Weights of a small model that answers yes/no questions on an image's attributes: fusion encoder norm rmsnorm, 12900 steps.
Rows from block 2 of the fusion encoder, named by matrix and row number. Each number is 50 + 10 x the weight over its row's rms, rounded and kept within 0 to 99. All counts start at 0. After the name is the row's rms in percent of the matrix's.
# proj: attention output (fusion_encoder.blocks.2.attn.proj.weight, 256x256), inputs 185-221
proj.9 097:59 52 37 46 57 49 54 51 55 51 77 28 57 47 40 53 52 24 55 58 60 50 49 47 58 48 47 38 50 54 40 57 49 44 47 46 50
proj.10 109:45 56 54 56 53 41 40 44 42 45 81 42 41 56 39 51 55 46 48 62 40 52 54 45 48 33 52 47 57 49 40 42 52 49 63 46 57
proj.11 101:59 49 49 50 48 59 47 39 41 55 47 64 34 61 51 50 59 63 57 52 31 57 62 49 49 37 57 59 54 37 57 39 64 53 66 53 66
proj.12 088:52 52 41 45 48 39 37 49 70 34 74 43 55 34 41 54 51 29 58 51 74 51 41 48 64 57 49 47 58 61 56 55 51 47 31 49 51
proj.13 096:37 38 54 65 51 68 50 47 38 49 49 62 36 47 48 55 57 55 53 46 47 45 45 55 43 54 56 54 54 45 58 47 43 61 62 58 60
proj.14 112:47 69 67 54 53 56 47 57 51 45 72 40 61 50 30 51 32 33 59 67 58 52 50 48 48 54 47 48 51 66 40 42 57 51 50 53 42
proj.15 093:51 35 30 54 51 59 51 41 40 54 36 53 39 44 39 43 59 47 52 47 53 50 55 52 55 47 58 45 49 48 39 51 50 44 57 54 56
proj.16 096:42 46 57 45 54 58 46 49 52 52 57 59 49 63 52 48 30 36 56 53 59 56 49 55 59 69 52 53 39 45 62 21 91 49 37 51 43
proj.17 105:42 45 59 49 59 43 43 61 47 46 27 52 44 49 61 40 48 62 44 52 42 47 44 51 36 44 41 47 55 51 50 59 41 50 75 42 48
proj.18 186:52 68 67 57 50 54 49 59 48 55 45 48 40 61 51 48 48 50 59 51 44 53 54 51 48 49 44 51 42 41 41 54 62 42 62 42 55
proj.19 111:71 45 42 60 43 42 39 62 72 44 48 19 59 42 46 43 47 42 49 57 65 49 56 51 56 49 46 45 48 44 56 71 51 41 32 41 38
proj.20 088:46 52 55 44 55 45 59 49 44 45 55 49 49 50 55 51 47 66 51 39 51 50 48 50 54 48 52 51 55 60 39 50 43 49 24 44 46
proj.21 085:57 51 69 50 38 49 39 47 39 46 72 66 55 69 55 67 51 46 43 47 31 46 50 57 43 36 51 67 53 56 42 38 45 47 65 51 48
proj.22 112:59 57 56 47 51 38 40 56 51 48 70 45 57 42 40 47 45 36 41 52 56 45 55 52 52 50 45 50 46 46 48 42 49 57 44 48 49
proj.23 109:58 46 40 52 50 50 49 40 63 53 37 45 49 40 62 48 63 56 41 52 62 56 49 55 54 58 53 44 46 53 47 44 40 49 33 59 47
proj.24 090:37 59 50 48 48 48 49 50 50 32 65 34 40 51 40 64 39 32 42 56 50 53 57 43 30 48 53 43 43 49 30 40 71 35 77 49 52
proj.25 144:52 49 44 58 43 62 47 46 40 51 62 55 39 53 43 56 54 47 40 59 41 49 53 54 40 45 54 51 46 38 49 40 55 52 73 54 63
proj.26 082:35 41 56 61 42 63 44 60 66 54 38 41 58 46 46 50 50 42 56 59 44 54 61 48 61 43 48 55 43 53 46 58 55 49 52 56 53
proj.27 085:47 48 51 49 57 47 53 46 41 52 59 59 40 54 51 58 57 52 37 56 43 60 55 54 50 47 53 45 40 41 56 40 35 43 56 53 59
proj.28 120:50 58 48 47 42 48 45 42 38 54 46 62 41 49 57 45 49 67 47 46 47 43 51 63 48 57 55 59 46 45 70 35 47 62 40 57 48
proj.29 072:46 53 57 36 57 36 52 48 49 56 37 68 47 35 51 45 46 44 42 52 52 42 38 39 77 60 54 53 66 58 42 47 55 57 40 45 44
proj.30 082:44 36 60 54 39 62 59 46 33 49 40 85 51 47 52 53 48 75 44 36 45 41 57 52 31 48 49 54 54 48 65 51 31 65 45 41 56
proj.31 094:46 28 32 66 38 61 54 43 48 49 44 58 47 43 51 54 60 48 54 52 57 47 52 47 75 55 52 57 43 46 45 52 62 41 74 57 61
proj.32 083:41 48 45 37 41 58 51 47 66 55 77 49 54 59 42 51 49 35 59 55 58 51 59 37 62 35 48 48 52 60 41 60 60 44 39 49 49
proj.33 103:36 70 65 46 44 51 45 52 44 56 53 66 48 55 46 46 55 52 48 46 31 52 55 39 41 44 50 52 50 48 49 43 55 52 55 57 57
proj.34 078:45 43 24 49 38 58 54 53 67 48 50 23 61 40 55 49 49 40 43 61 66 49 50 53 68 67 48 55 61 54 56 59 50 32 37 56 42
proj.35 111:52 58 55 42 50 45 51 64 54 52 84 30 60 42 30 51 42 20 43 61 50 56 55 52 65 50 49 40 44 58 37 37 47 41 66 54 60
proj.36 137:43 41 58 53 59 50 48 56 35 54 28 65 37 54 62 49 56 73 46 44 28 53 45 46 33 45 42 51 44 49 52 58 36 56 72 49 53
proj.37 121:53 57 61 49 53 38 52 42 49 52 71 41 50 52 42 57 51 32 53 57 64 52 54 43 55 43 56 48 48 52 37 51 47 38 51 51 50
proj.38 090:45 44 56 47 51 62 65 53 37 42 36 61 40 61 59 49 57 79 45 36 29 51 43 59 30 48 45 61 50 49 52 49 44 60 68 55 56
proj.39 104:52 38 45 57 56 49 52 50 50 44 65 48 50 34 33 46 51 18 61 50 54 51 55 44 49 57 52 43 61 52 52 50 75 38 65 43 59
proj.40 104:40 51 25 45 48 43 47 48 58 46 26 39 50 45 57 54 56 63 53 56 51 52 46 52 46 53 44 50 57 58 51 71 52 49 45 45 50
proj.41 094:58 54 37 58 41 48 53 59 58 46 71 27 60 37 38 50 41 23 37 51 64 48 55 42 44 56 60 45 51 43 49 56 56 50 46 53 49
proj.42 076:41 55 49 44 64 43 53 49 48 38 31 53 47 50 50 45 51 68 51 47 43 60 47 65 45 55 51 51 55 51 55 60 34 56 45 46 48
proj.43 085:45 39 44 46 38 61 53 46 58 35 65 54 51 55 44 61 47 49 49 51 39 40 49 52 17 47 62 54 52 48 49 37 40 62 30 43 30
proj.44 112:42 42 49 44 53 61 54 36 29 63 31 68 28 64 68 65 63 69 46 49 15 54 41 51 50 42 51 49 47 57 38 48 45 56 67 48 57
proj.45 073:48 58 60 38 63 45 53 59 48 40 66 46 49 53 36 51 51 27 43 52 55 45 58 46 62 26 43 44 49 51 32 55 38 42 66 46 55
proj.46 143:41 51 58 54 51 64 55 48 34 53 41 71 29 59 52 50 51 64 46 47 38 47 53 51 41 48 59 57 49 31 49 38 51 56 56 54 59
proj.47 088:49 37 37 50 53 52 49 55 50 56 66 41 65 39 35 55 54 25 43 45 74 41 45 45 55 44 47 46 52 59 53 59 44 50 36 44 45
proj.48 085:37 48 48 52 53 52 54 53 65 50 53 37 51 35 49 44 41 51 51 54 58 47 51 52 45 49 55 24 57 61 52 43 40 48 42 53 44
proj.49 073:52 53 47 40 52 58 48 54 58 56 80 38 54 43 37 44 52 18 66 60 70 40 53 46 53 38 55 47 48 52 48 52 54 34 56 36 52
proj.50 059:60 51 51 49 39 42 47 56 53 50 60 25 55 50 43 49 48 26 42 53 55 45 59 51 50 44 47 52 59 49 40 61 43 45 44 41 50
proj.51 092:53 48 41 58 45 53 44 52 55 40 64 33 62 35 47 50 52 36 42 54 62 43 49 46 51 46 58 44 52 55 43 58 46 47 40 47 51
proj.52 085:55 52 54 49 43 56 53 53 39 39 47 76 47 41 53 48 51 63 59 33 50 43 57 48 48 46 44 52 52 60 54 46 59 46 59 54 59
proj.53 075:49 47 65 46 54 52 49 40 31 50 37 75 44 53 68 49 58 71 49 48 38 49 51 54 45 45 44 57 48 49 50 46 50 55 59 50 50
proj.54 096:46 42 42 57 38 66 56 46 56 53 23 52 40 53 56 59 59 43 58 57 51 51 58 46 59 47 58 58 47 48 57 50 67 41 58 53 54
proj.55 076:55 60 61 44 65 49 40 60 50 44 48 54 49 63 50 48 41 58 47 47 51 56 48 55 38 53 56 47 65 44 55 48 42 54 58 55 46
proj.56 116:51 34 30 54 45 55 56 49 66 57 68 50 55 34 40 51 55 33 64 58 62 53 43 50 69 60 57 56 53 56 54 45 74 45 41 53 45
proj.57 097:45 51 81 48 64 49 45 49 41 55 41 80 36 59 58 47 55 62 45 50 41 46 45 48 41 48 51 54 43 52 58 40 48 56 60 54 57
proj.58 127:55 55 46 55 54 49 47 55 92 43 56 23 69 34 42 43 39 34 68 48 79 50 59 42 67 46 52 48 55 58 51 70 65 27 20 45 34
proj.59 103:54 42 59 58 48 54 44 60 53 46 47 41 55 44 48 49 31 52 38 48 52 54 51 58 42 67 57 52 52 53 54 39 54 48 49 46 48
proj.60 106:51 40 39 51 48 55 46 61 69 34 56 31 61 43 54 50 44 44 49 60 55 49 45 40 44 44 48 41 57 63 45 55 44 49 42 43 40
proj.61 109:48 55 54 51 43 65 46 53 61 50 68 31 62 39 41 52 56 24 40 65 48 46 42 43 44 46 44 34 49 67 41 54 50 57 57 54 48
proj.62 112:44 56 62 39 66 42 60 53 55 49 39 62 45 45 57 49 51 68 36 40 43 46 35 46 45 43 50 48 52 66 55 58 42 50 50 52 36
proj.63 091:55 81 58 44 59 34 51 62 54 50 60 60 60 51 34 56 55 52 57 41 58 62 49 60 65 54 45 51 45 67 42 41 58 51 51 60 62
proj.64 098:50 50 43 58 47 47 45 55 60 52 82 37 57 48 32 49 44 12 53 51 59 46 57 45 57 50 60 50 49 49 51 49 70 40 46 47 51
proj.65 056:52 57 49 42 59 49 44 48 51 47 41 45 56 52 54 42 44 54 49 36 59 37 68 47 42 39 42 60 62 54 43 72 41 42 40 41 40
proj.66 133:36 45 67 50 61 48 54 44 44 52 41 74 56 57 49 49 63 59 51 41 51 44 47 53 53 47 55 61 59 49 61 44 41 63 43 52 48
proj.67 088:52 52 49 61 59 48 50 45 48 46 41 52 51 35 52 45 67 44 52 45 45 49 59 59 50 43 48 47 52 46 41 53 36 60 62 49 59
proj.68 090:60 57 32 58 54 50 50 55 47 50 70 31 58 46 37 56 37 33 48 59 63 53 52 54 57 52 42 55 45 48 45 41 64 53 44 69 48
proj.69 061:48 77 57 53 48 55 66 51 52 46 55 47 41 54 53 53 46 59 60 39 42 52 53 50 55 42 34 41 53 54 53 38 64 40 65 46 41
proj.70 124:47 67 68 41 62 47 52 52 40 56 59 56 53 44 44 51 53 52 49 53 49 50 51 52 63 51 54 42 52 76 45 50 51 55 45 58 58
proj.71 083:46 55 43 47 57 48 51 45 47 57 20 67 68 73 73 46 57 63 53 44 46 55 46 55 37 75 47 60 48 47 62 35 48 62 37 47 50
proj.72 118:60 30 38 51 59 40 58 43 41 50 22 67 37 49 59 48 60 61 64 43 52 56 48 51 60 55 50 57 51 46 52 60 39 52 60 51 57
proj.73 111:51 48 30 45 47 36 55 39 51 48 33 55 37 65 59 59 45 46 41 49 38 49 52 44 35 33 43 58 53 46 49 60 52 39 67 48 48
proj.74 131:47 33 49 55 45 53 56 40 27 51 27 66 33 48 59 58 57 71 34 42 38 52 42 46 22 51 50 53 53 48 42 50 36 65 71 57 64
proj.75 083:53 39 32 53 41 52 50 45 59 54 34 44 65 45 46 61 45 46 59 45 56 39 53 46 60 47 52 49 63 56 56 77 41 37 16 44 46
proj.76 069:53 43 42 63 74 52 53 52 55 49 51 60 54 47 49 46 62 52 58 52 48 55 70 48 55 53 50 52 42 50 61 59 50 58 62 45 49
proj.77 113:41 52 53 52 55 56 52 42 35 50 53 69 44 44 60 53 56 60 48 49 51 47 56 45 47 32 45 48 61 58 41 53 31 51 41 48 56
proj.78 074:49 40 31 56 49 42 53 38 43 45 44 56 35 40 46 62 53 49 47 53 57 53 56 56 53 54 57 60 49 38 45 54 46 62 39 57 53
proj.79 088:42 57 57 49 52 60 52 58 56 53 43 42 46 63 62 59 46 48 39 43 31 54 51 40 31 39 44 58 51 43 40 52 66 49 65 48 50
proj.80 116:44 35 40 41 63 38 50 46 36 63 47 80 49 66 55 46 72 64 62 35 47 49 51 56 49 56 42 64 53 41 63 48 44 61 48 50 53
proj.81 092:49 59 56 57 38 63 53 46 34 53 34 57 36 64 67 47 51 70 66 42 41 50 55 51 36 37 59 58 60 37 51 43 30 58 52 44 59
proj.82 081:40 47 55 62 41 55 50 52 51 53 44 69 44 61 58 49 40 56 46 41 37 54 46 55 58 62 42 49 55 55 46 43 68 52 59 54 63
proj.83 084:53 53 49 50 44 50 49 48 38 60 24 78 38 66 56 49 50 82 58 44 39 54 52 61 42 49 52 55 42 35 55 46 47 63 59 47 56
proj.84 107:60 49 44 39 39 41 53 57 48 37 47 52 48 45 46 57 34 52 28 38 55 49 46 46 26 60 58 42 56 48 54 61 58 44 43 57 31
proj.85 067:57 51 34 54 57 41 51 42 56 46 50 35 48 41 49 51 53 33 42 52 71 50 51 37 49 57 54 47 55 55 28 48 45 37 17 38 39
proj.86 083:40 41 38 44 57 44 51 46 44 53 40 56 53 50 41 51 52 43 55 45 43 52 57 56 49 59 47 54 43 55 54 57 45 75 56 52 58
proj.87 119:54 54 38 44 43 51 46 60 57 42 50 56 47 39 50 50 44 62 32 36 59 46 47 52 40 52 53 47 54 52 51 45 55 50 35 57 38
proj.88 096:48 40 70 52 42 52 52 42 44 57 71 66 41 49 36 59 60 48 43 56 35 41 56 44 31 47 55 51 45 50 58 44 49 51 63 47 61
proj.89 061:42 43 52 53 58 40 42 35 50 64 43 42 54 50 60 56 59 54 67 46 52 48 47 47 53 22 54 62 47 58 32 59 22 64 44 41 53
proj.90 095:49 46 41 51 53 49 50 46 44 51 21 55 47 63 61 49 54 72 47 38 39 56 46 54 35 47 61 56 52 38 54 54 53 45 60 49 49
proj.91 132:47 68 71 48 42 48 38 44 44 50 42 72 42 65 58 59 42 79 43 34 42 42 47 48 25 42 45 60 64 44 47 42 52 58 32 62 47
proj.92 093:50 36 39 59 38 67 52 52 57 40 54 58 59 53 40 48 44 43 52 51 54 54 49 49 49 42 54 49 52 53 45 41 72 42 62 40 53
proj.93 080:54 57 40 43 47 48 49 42 49 48 33 47 49 56 52 46 55 62 43 59 52 53 52 49 56 33 58 59 53 55 44 63 52 38 54 49 48
proj.94 116:42 51 67 51 47 57 45 50 52 45 33 26 56 42 57 56 46 52 48 49 51 49 56 43 41 54 49 39 52 48 46 57 49 45 47 40 44
proj.95 099:54 29 22 50 44 53 45 57 53 46 68 40 68 55 49 46 48 45 51 49 64 54 39 48 63 61 55 44 50 46 50 54 62 53 48 39 55
proj.96 072:50 51 67 51 67 48 54 41 44 47 54 66 47 47 44 52 58 40 54 54 53 49 56 54 56 61 59 59 55 50 57 45 39 60 59 36 57
proj.97 073:66 36 35 54 56 63 51 27 42 55 68 47 46 50 43 53 63 65 63 47 45 35 62 55 44 28 55 53 52 53 46 54 29 56 52 51 62
proj.98 124:56 41 28 56 53 37 53 51 49 51 34 53 43 52 57 54 61 60 52 51 41 55 49 52 57 48 46 46 47 46 55 64 43 45 55 50 45
proj.99 089:50 56 60 58 54 63 57 48 48 46 50 41 51 41 35 49 45 33 41 65 50 49 48 51 50 57 52 49 42 43 46 53 48 56 70 46 43
proj.100 098:50 29 61 57 47 61 49 46 47 46 42 53 37 52 50 54 42 56 46 52 41 48 51 47 40 45 52 54 50 45 46 41 54 51 63 50 54
proj.101 139:51 24 26 62 44 48 57 48 54 58 58 61 48 47 48 45 48 59 55 38 55 49 47 55 58 53 50 56 48 45 52 39 54 56 36 58 48
proj.102 111:44 69 62 52 51 50 53 58 59 43 67 31 66 56 36 59 34 23 49 57 66 46 49 40 41 49 50 44 49 63 34 48 58 38 46 44 42
proj.103 093:48 51 36 58 53 39 59 40 40 51 53 81 40 61 56 58 77 74 61 34 52 44 38 47 45 44 64 58 56 40 56 51 46 57 43 60 54
proj.104 096:54 42 46 58 58 42 37 55 69 53 73 42 69 54 45 44 48 21 58 53 74 47 55 39 65 48 44 53 53 58 51 54 61 45 47 41 61
proj.105 082:54 57 41 51 49 42 55 44 63 51 61 41 52 38 44 60 51 33 60 51 66 47 52 49 79 49 45 49 57 48 57 55 51 45 19 49 47
proj.106 085:48 29 39 59 43 50 42 57 63 42 59 47 43 55 25 51 24 41 39 55 49 49 49 43 43 41 56 53 51 48 52 43 74 49 53 53 38
proj.107 125:29 52 62 57 52 72 50 47 54 56 41 55 48 52 56 44 57 47 61 49 44 54 52 57 65 48 51 57 53 48 60 61 69 54 56 48 58
proj.108 070:50 45 51 41 41 63 56 55 60 42 58 46 55 48 46 42 42 32 59 71 63 53 62 51 67 55 44 38 51 51 45 63 50 43 42 44 49
proj.109 085:52 50 52 49 56 44 44 54 69 51 64 27 59 38 40 53 43 35 49 55 62 50 51 52 55 42 40 40 48 52 49 60 46 54 37 56 54
proj.110 095:54 40 46 70 48 53 51 51 50 40 58 40 39 57 49 53 54 51 48 51 32 50 53 45 28 40 41 53 46 46 46 60 48 48 97 54 57
proj.111 061:40 35 41 59 44 41 63 52 39 66 29 70 47 49 59 44 44 58 44 46 54 46 61 66 44 61 51 50 61 34 62 24 31 53 38 59 67
proj.112 068:49 56 63 59 43 40 49 56 53 47 60 38 57 65 40 46 46 59 53 52 50 45 48 48 30 41 51 58 66 52 45 48 62 48 42 52 43
proj.113 126:47 57 40 43 52 37 51 46 57 55 61 51 47 53 45 47 53 38 52 51 61 55 55 59 63 52 59 55 44 42 54 42 59 50 47 58 50
proj.114 126:42 53 46 60 46 51 51 63 45 34 53 31 49 42 40 60 46 31 42 57 44 54 56 32 50 32 55 36 37 63 24 64 46 36 79 44 59
proj.115 098:32 29 27 49 39 73 62 47 52 43 50 45 56 39 42 47 56 34 58 53 63 44 58 58 59 48 51 44 47 51 46 44 39 49 51 49 50
proj.116 093:53 72 58 49 55 47 51 53 44 50 49 36 43 49 50 48 55 49 40 58 41 62 49 42 41 44 43 43 41 53 40 46 43 56 99 48 67
proj.117 080:39 52 64 48 56 64 49 56 37 51 52 47 52 48 38 49 51 44 49 53 45 50 53 47 66 63 45 51 45 55 52 60 48 43 78 56 50
proj.118 075:51 74 66 25 67 30 43 59 50 44 43 45 60 55 38 63 54 60 50 40 65 48 52 45 61 54 45 40 45 56 59 37 46 52 50 52 31
proj.119 122:42 46 54 53 55 56 50 45 43 54 29 77 35 68 59 57 40 65 57 43 46 50 53 51 37 58 56 58 51 42 62 43 71 56 50 46 52
proj.120 122:57 39 40 52 48 40 47 58 38 50 31 50 49 47 54 48 46 55 48 48 42 53 54 48 51 48 42 54 49 45 51 69 35 45 65 54 47
proj.121 106:34 35 46 48 56 46 57 43 46 48 35 55 44 50 57 44 59 73 54 44 42 44 46 46 48 40 48 53 51 49 49 54 35 52 49 53 48
proj.122 068:55 44 44 49 38 38 32 48 59 45 58 42 57 47 37 51 58 50 57 37 52 48 43 53 53 43 46 53 50 47 50 60 47 51 10 59 49
proj.123 095:50 53 52 53 55 45 52 49 50 53 70 46 70 55 40 48 49 21 50 56 62 48 58 48 60 50 48 43 45 65 44 54 63 46 55 55 54
proj.124 073:45 35 40 57 53 48 50 38 50 53 61 46 46 53 40 47 62 46 53 45 52 52 34 57 63 44 55 61 42 53 45 71 39 45 36 42 40
proj.125 090:49 63 62 38 59 38 45 39 31 50 41 72 30 70 64 49 53 58 44 56 20 52 49 59 48 53 55 54 43 54 52 32 49 57 61 53 64
proj.126 114:46 35 55 53 48 58 49 51 42 47 58 48 39 48 42 54 57 55 50 44 53 46 59 46 44 40 49 45 49 37 47 49 40 46 52 41 54
proj.127 091:55 36 41 61 53 51 50 42 45 63 61 55 52 56 40 45 36 40 43 57 48 39 59 46 43 64 56 55 39 49 57 42 58 55 58 48 50
proj.128 105:43 64 56 50 56 53 48 37 39 58 46 68 36 67 65 41 65 62 58 53 35 42 53 55 38 39 44 57 53 38 56 43 43 64 46 48 64
proj.129 108:48 75 68 48 48 56 49 36 44 51 41 65 31 41 63 45 50 65 51 42 40 48 55 48 45 38 56 56 44 54 41 43 42 44 49 65 61
proj.130 072:49 46 42 53 50 44 49 50 46 54 31 55 51 47 62 46 49 67 48 47 56 55 46 63 47 51 58 50 59 56 56 58 39 52 45 41 53
proj.131 077:48 46 46 44 63 47 56 34 62 46 64 43 58 40 40 58 48 37 56 51 61 42 49 52 48 47 45 60 50 50 52 51 31 40 47 54 46
proj.132 101:47 64 48 54 31 62 51 52 53 53 59 24 53 47 48 36 56 34 67 60 63 57 56 42 50 47 48 43 47 44 49 52 51 41 57 41 61
proj.133 112:44 48 47 62 49 66 50 62 55 47 45 47 56 48 44 50 34 42 42 56 37 61 60 52 48 35 50 40 49 46 51 50 57 39 71 47 59
proj.134 105:53 43 50 37 58 46 51 38 30 45 39 78 42 64 55 51 44 62 39 42 38 54 53 52 39 51 49 56 42 44 48 40 43 55 84 50 51
proj.135 085:49 53 60 56 56 50 45 44 42 47 63 39 43 37 46 60 60 46 40 56 40 55 48 47 34 43 62 48 59 43 41 51 45 47 99 54 71
proj.136 109:47 34 39 50 60 49 52 50 58 48 44 45 42 28 40 62 47 48 37 58 40 46 49 40 56 37 53 44 51 58 47 66 44 47 57 51 45
proj.137 135:41 39 44 44 54 48 58 45 45 51 31 71 40 49 66 60 56 72 48 34 58 45 35 56 47 56 52 60 52 56 60 51 42 59 33 53 39
proj.138 061:56 43 26 46 48 47 55 69 63 44 63 50 55 33 30 49 45 43 38 46 64 58 52 44 66 65 58 39 45 50 48 60 71 57 61 46 38
proj.139 093:40 51 43 47 59 46 59 55 65 52 76 44 66 50 43 50 47 40 56 54 63 48 48 44 60 41 59 41 58 54 54 50 57 40 34 46 48
proj.140 079:54 61 48 48 54 38 47 58 36 54 46 26 42 48 47 52 43 25 36 47 42 57 49 47 46 48 33 44 40 51 42 68 54 49 83 42 51
proj.141 089:50 46 37 50 47 55 49 43 43 52 29 47 48 71 70 59 48 74 51 40 42 52 53 52 34 39 50 53 51 49 44 57 40 53 64 45 46
proj.142 083:56 53 40 48 46 32 51 45 52 52 32 64 52 60 59 42 58 60 57 41 33 40 56 46 43 46 45 60 55 52 64 66 40 69 27 49 39
proj.143 120:65 55 60 51 62 37 48 58 44 47 67 50 50 59 35 51 52 40 65 49 46 52 53 48 62 47 52 50 50 42 43 53 61 44 67 50 51
proj.144 100:55 42 39 48 45 43 49 53 75 52 71 32 66 30 41 39 51 33 63 56 69 52 55 40 66 44 56 41 53 53 53 58 40 42 32 48 45
proj.145 111:49 43 53 57 44 59 51 45 36 57 37 64 22 52 64 45 53 69 54 54 31 54 58 53 48 48 55 48 50 42 44 43 48 61 59 44 60
proj.146 094:53 62 49 49 60 41 54 41 44 60 38 68 45 49 50 48 47 58 44 41 60 44 41 42 54 51 47 50 60 68 49 61 42 59 33 52 42
proj.147 135:48 45 58 52 58 53 51 43 41 59 38 69 36 68 54 52 58 58 51 49 31 50 53 56 37 46 47 64 49 43 55 43 60 61 68 55 60
proj.148 062:65 48 46 45 52 40 53 67 49 63 51 12 53 43 39 43 48 40 45 62 54 52 49 45 40 53 63 34 46 41 51 61 50 39 63 44 63
proj.149 097:34 61 65 42 57 55 52 45 47 58 61 41 73 62 49 43 51 38 49 59 48 56 51 44 54 43 43 51 44 48 41 44 53 55 50 45 54
proj.150 077:60 32 40 60 53 45 42 47 51 56 47 59 34 67 58 49 55 57 69 41 41 45 57 63 42 51 51 64 42 22 74 48 59 52 26 47 55
proj.151 060:54 40 48 52 55 53 44 47 55 56 53 68 51 66 46 49 51 51 64 44 57 44 32 53 58 67 56 53 60 28 65 32 56 49 70 58 56
proj.152 108:54 49 49 50 57 60 54 54 43 54 18 81 32 59 63 46 49 65 56 31 43 55 45 54 56 63 52 71 52 51 66 60 49 55 56 60 55
proj.153 148:43 31 22 51 52 48 59 43 36 48 23 56 43 57 60 49 49 58 46 43 52 50 38 56 43 59 50 61 39 44 55 52 57 52 57 56 55
proj.154 103:52 52 49 52 56 41 48 37 47 51 63 45 52 32 53 52 63 45 56 58 55 50 62 48 57 40 48 38 55 56 50 66 39 52 41 41 55
proj.155 070:48 56 67 56 48 46 44 38 48 46 71 49 50 37 39 59 35 44 50 43 41 52 39 46 54 48 55 54 62 54 41 43 56 48 54 53 60
proj.156 118:59 54 55 38 47 40 49 41 55 51 75 45 61 38 42 50 56 35 44 55 52 38 51 49 44 45 53 43 62 72 44 44 26 49 45 56 41
proj.157 168:53 42 51 45 51 54 49 60 56 50 31 54 51 45 62 53 45 62 51 41 49 46 45 47 43 47 37 51 61 57 51 61 40 49 38 52 41
proj.158 103:42 57 39 57 45 72 48 56 52 44 56 43 56 44 52 42 33 51 41 50 51 52 47 60 45 61 52 44 63 46 57 44 57 56 51 63 48
proj.159 066:48 68 59 31 42 59 38 52 61 57 42 51 48 53 67 51 43 74 49 48 44 47 45 58 38 45 52 40 61 64 53 53 50 45 38 52 51
proj.160 111:48 41 49 43 51 47 48 58 49 49 24 64 41 50 62 43 43 70 50 32 52 51 46 57 42 64 59 57 48 45 65 41 43 56 42 54 49
proj.161 070:35 54 24 55 46 58 40 48 44 50 66 30 56 45 49 46 45 32 54 51 68 41 58 50 42 40 44 55 45 46 46 54 50 55 36 48 65
proj.162 094:44 38 43 51 55 65 47 55 67 53 51 33 48 44 45 46 50 41 51 45 59 57 51 48 69 41 52 49 55 62 49 60 57 40 42 44 51
proj.163 087:48 42 29 57 48 57 39 52 54 44 56 25 46 48 39 59 47 36 47 53 49 42 49 48 50 39 62 55 52 30 38 55 61 43 63 41 65
proj.164 076:49 48 53 50 49 39 50 56 58 59 46 72 60 64 41 57 40 42 60 39 57 53 51 60 62 63 43 59 47 43 58 51 80 47 43 48 42
proj.165 078:57 54 45 58 58 50 52 51 51 56 42 54 50 49 51 52 51 37 43 60 49 56 51 49 23 47 43 52 51 41 51 44 67 36 73 43 50
proj.166 105:46 43 53 47 54 51 57 50 39 47 23 68 39 61 65 52 56 73 51 45 32 53 51 42 43 54 50 59 42 39 50 59 52 45 65 41 62
proj.167 082:43 62 64 47 58 53 46 43 39 67 42 74 31 59 78 50 50 67 41 52 29 55 60 56 60 56 49 61 49 52 55 39 46 55 52 53 71
proj.168 117:50 53 40 47 35 56 43 55 64 49 58 43 59 46 54 43 44 51 47 42 60 53 53 52 39 50 53 40 52 54 49 48 63 47 36 54 50
proj.169 088:48 45 44 52 41 65 48 43 43 51 21 61 39 52 55 49 50 80 58 53 24 51 43 58 40 42 47 53 52 41 53 46 40 56 58 48 50
proj.170 069:62 49 31 53 52 45 50 54 44 46 64 61 49 50 27 53 33 34 35 54 48 41 61 54 41 53 53 49 41 37 42 43 61 55 59 57 57
proj.171 093:50 57 50 52 47 43 47 54 68 48 64 25 73 57 40 60 44 31 47 68 70 57 62 41 62 43 56 45 57 51 42 66 69 42 40 49 39
proj.172 117:53 28 33 44 57 44 57 49 50 57 29 79 42 58 56 61 59 69 39 38 51 47 43 57 51 52 45 59 43 40 60 46 34 59 46 57 43
proj.173 092:56 50 47 44 56 40 55 47 60 46 58 20 67 35 52 60 39 35 46 51 65 57 48 46 49 59 46 40 57 66 59 60 51 54 23 51 39
proj.174 110:43 66 72 44 68 44 59 37 43 56 58 67 54 51 49 58 50 45 49 50 49 53 46 49 40 44 51 52 56 57 54 45 61 59 44 47 49
proj.175 087:68 50 51 34 54 46 52 55 60 38 58 37 69 59 42 49 42 44 43 62 58 59 55 47 58 43 48 43 51 64 55 59 54 44 42 61 44
proj.176 116:48 49 56 47 50 45 45 54 58 52 56 31 50 55 42 42 38 41 47 59 54 43 53 50 58 66 42 52 36 39 59 46 49 49 50 53 49
proj.177 121:49 49 68 50 52 38 51 38 40 55 63 67 42 47 46 51 53 52 47 48 38 42 60 47 36 30 53 48 62 63 49 58 46 47 51 52 55
proj.178 089:43 40 41 54 48 51 45 47 55 45 67 43 58 58 43 58 49 42 58 39 73 43 49 47 55 48 59 50 55 41 48 49 77 38 31 39 37
proj.179 130:57 54 30 43 39 47 51 45 56 49 61 34 61 43 47 51 47 44 61 45 60 48 45 47 57 54 53 48 54 51 44 49 50 46 39 49 46
proj.180 095:54 52 56 51 44 61 44 59 56 53 34 32 51 45 48 48 45 41 48 57 55 47 46 49 38 47 38 46 53 61 49 55 53 40 85 57 59
proj.181 128:48 49 27 56 42 57 53 60 72 45 47 39 64 51 49 45 30 45 49 51 69 54 50 53 52 64 45 52 48 46 56 47 69 47 36 51 30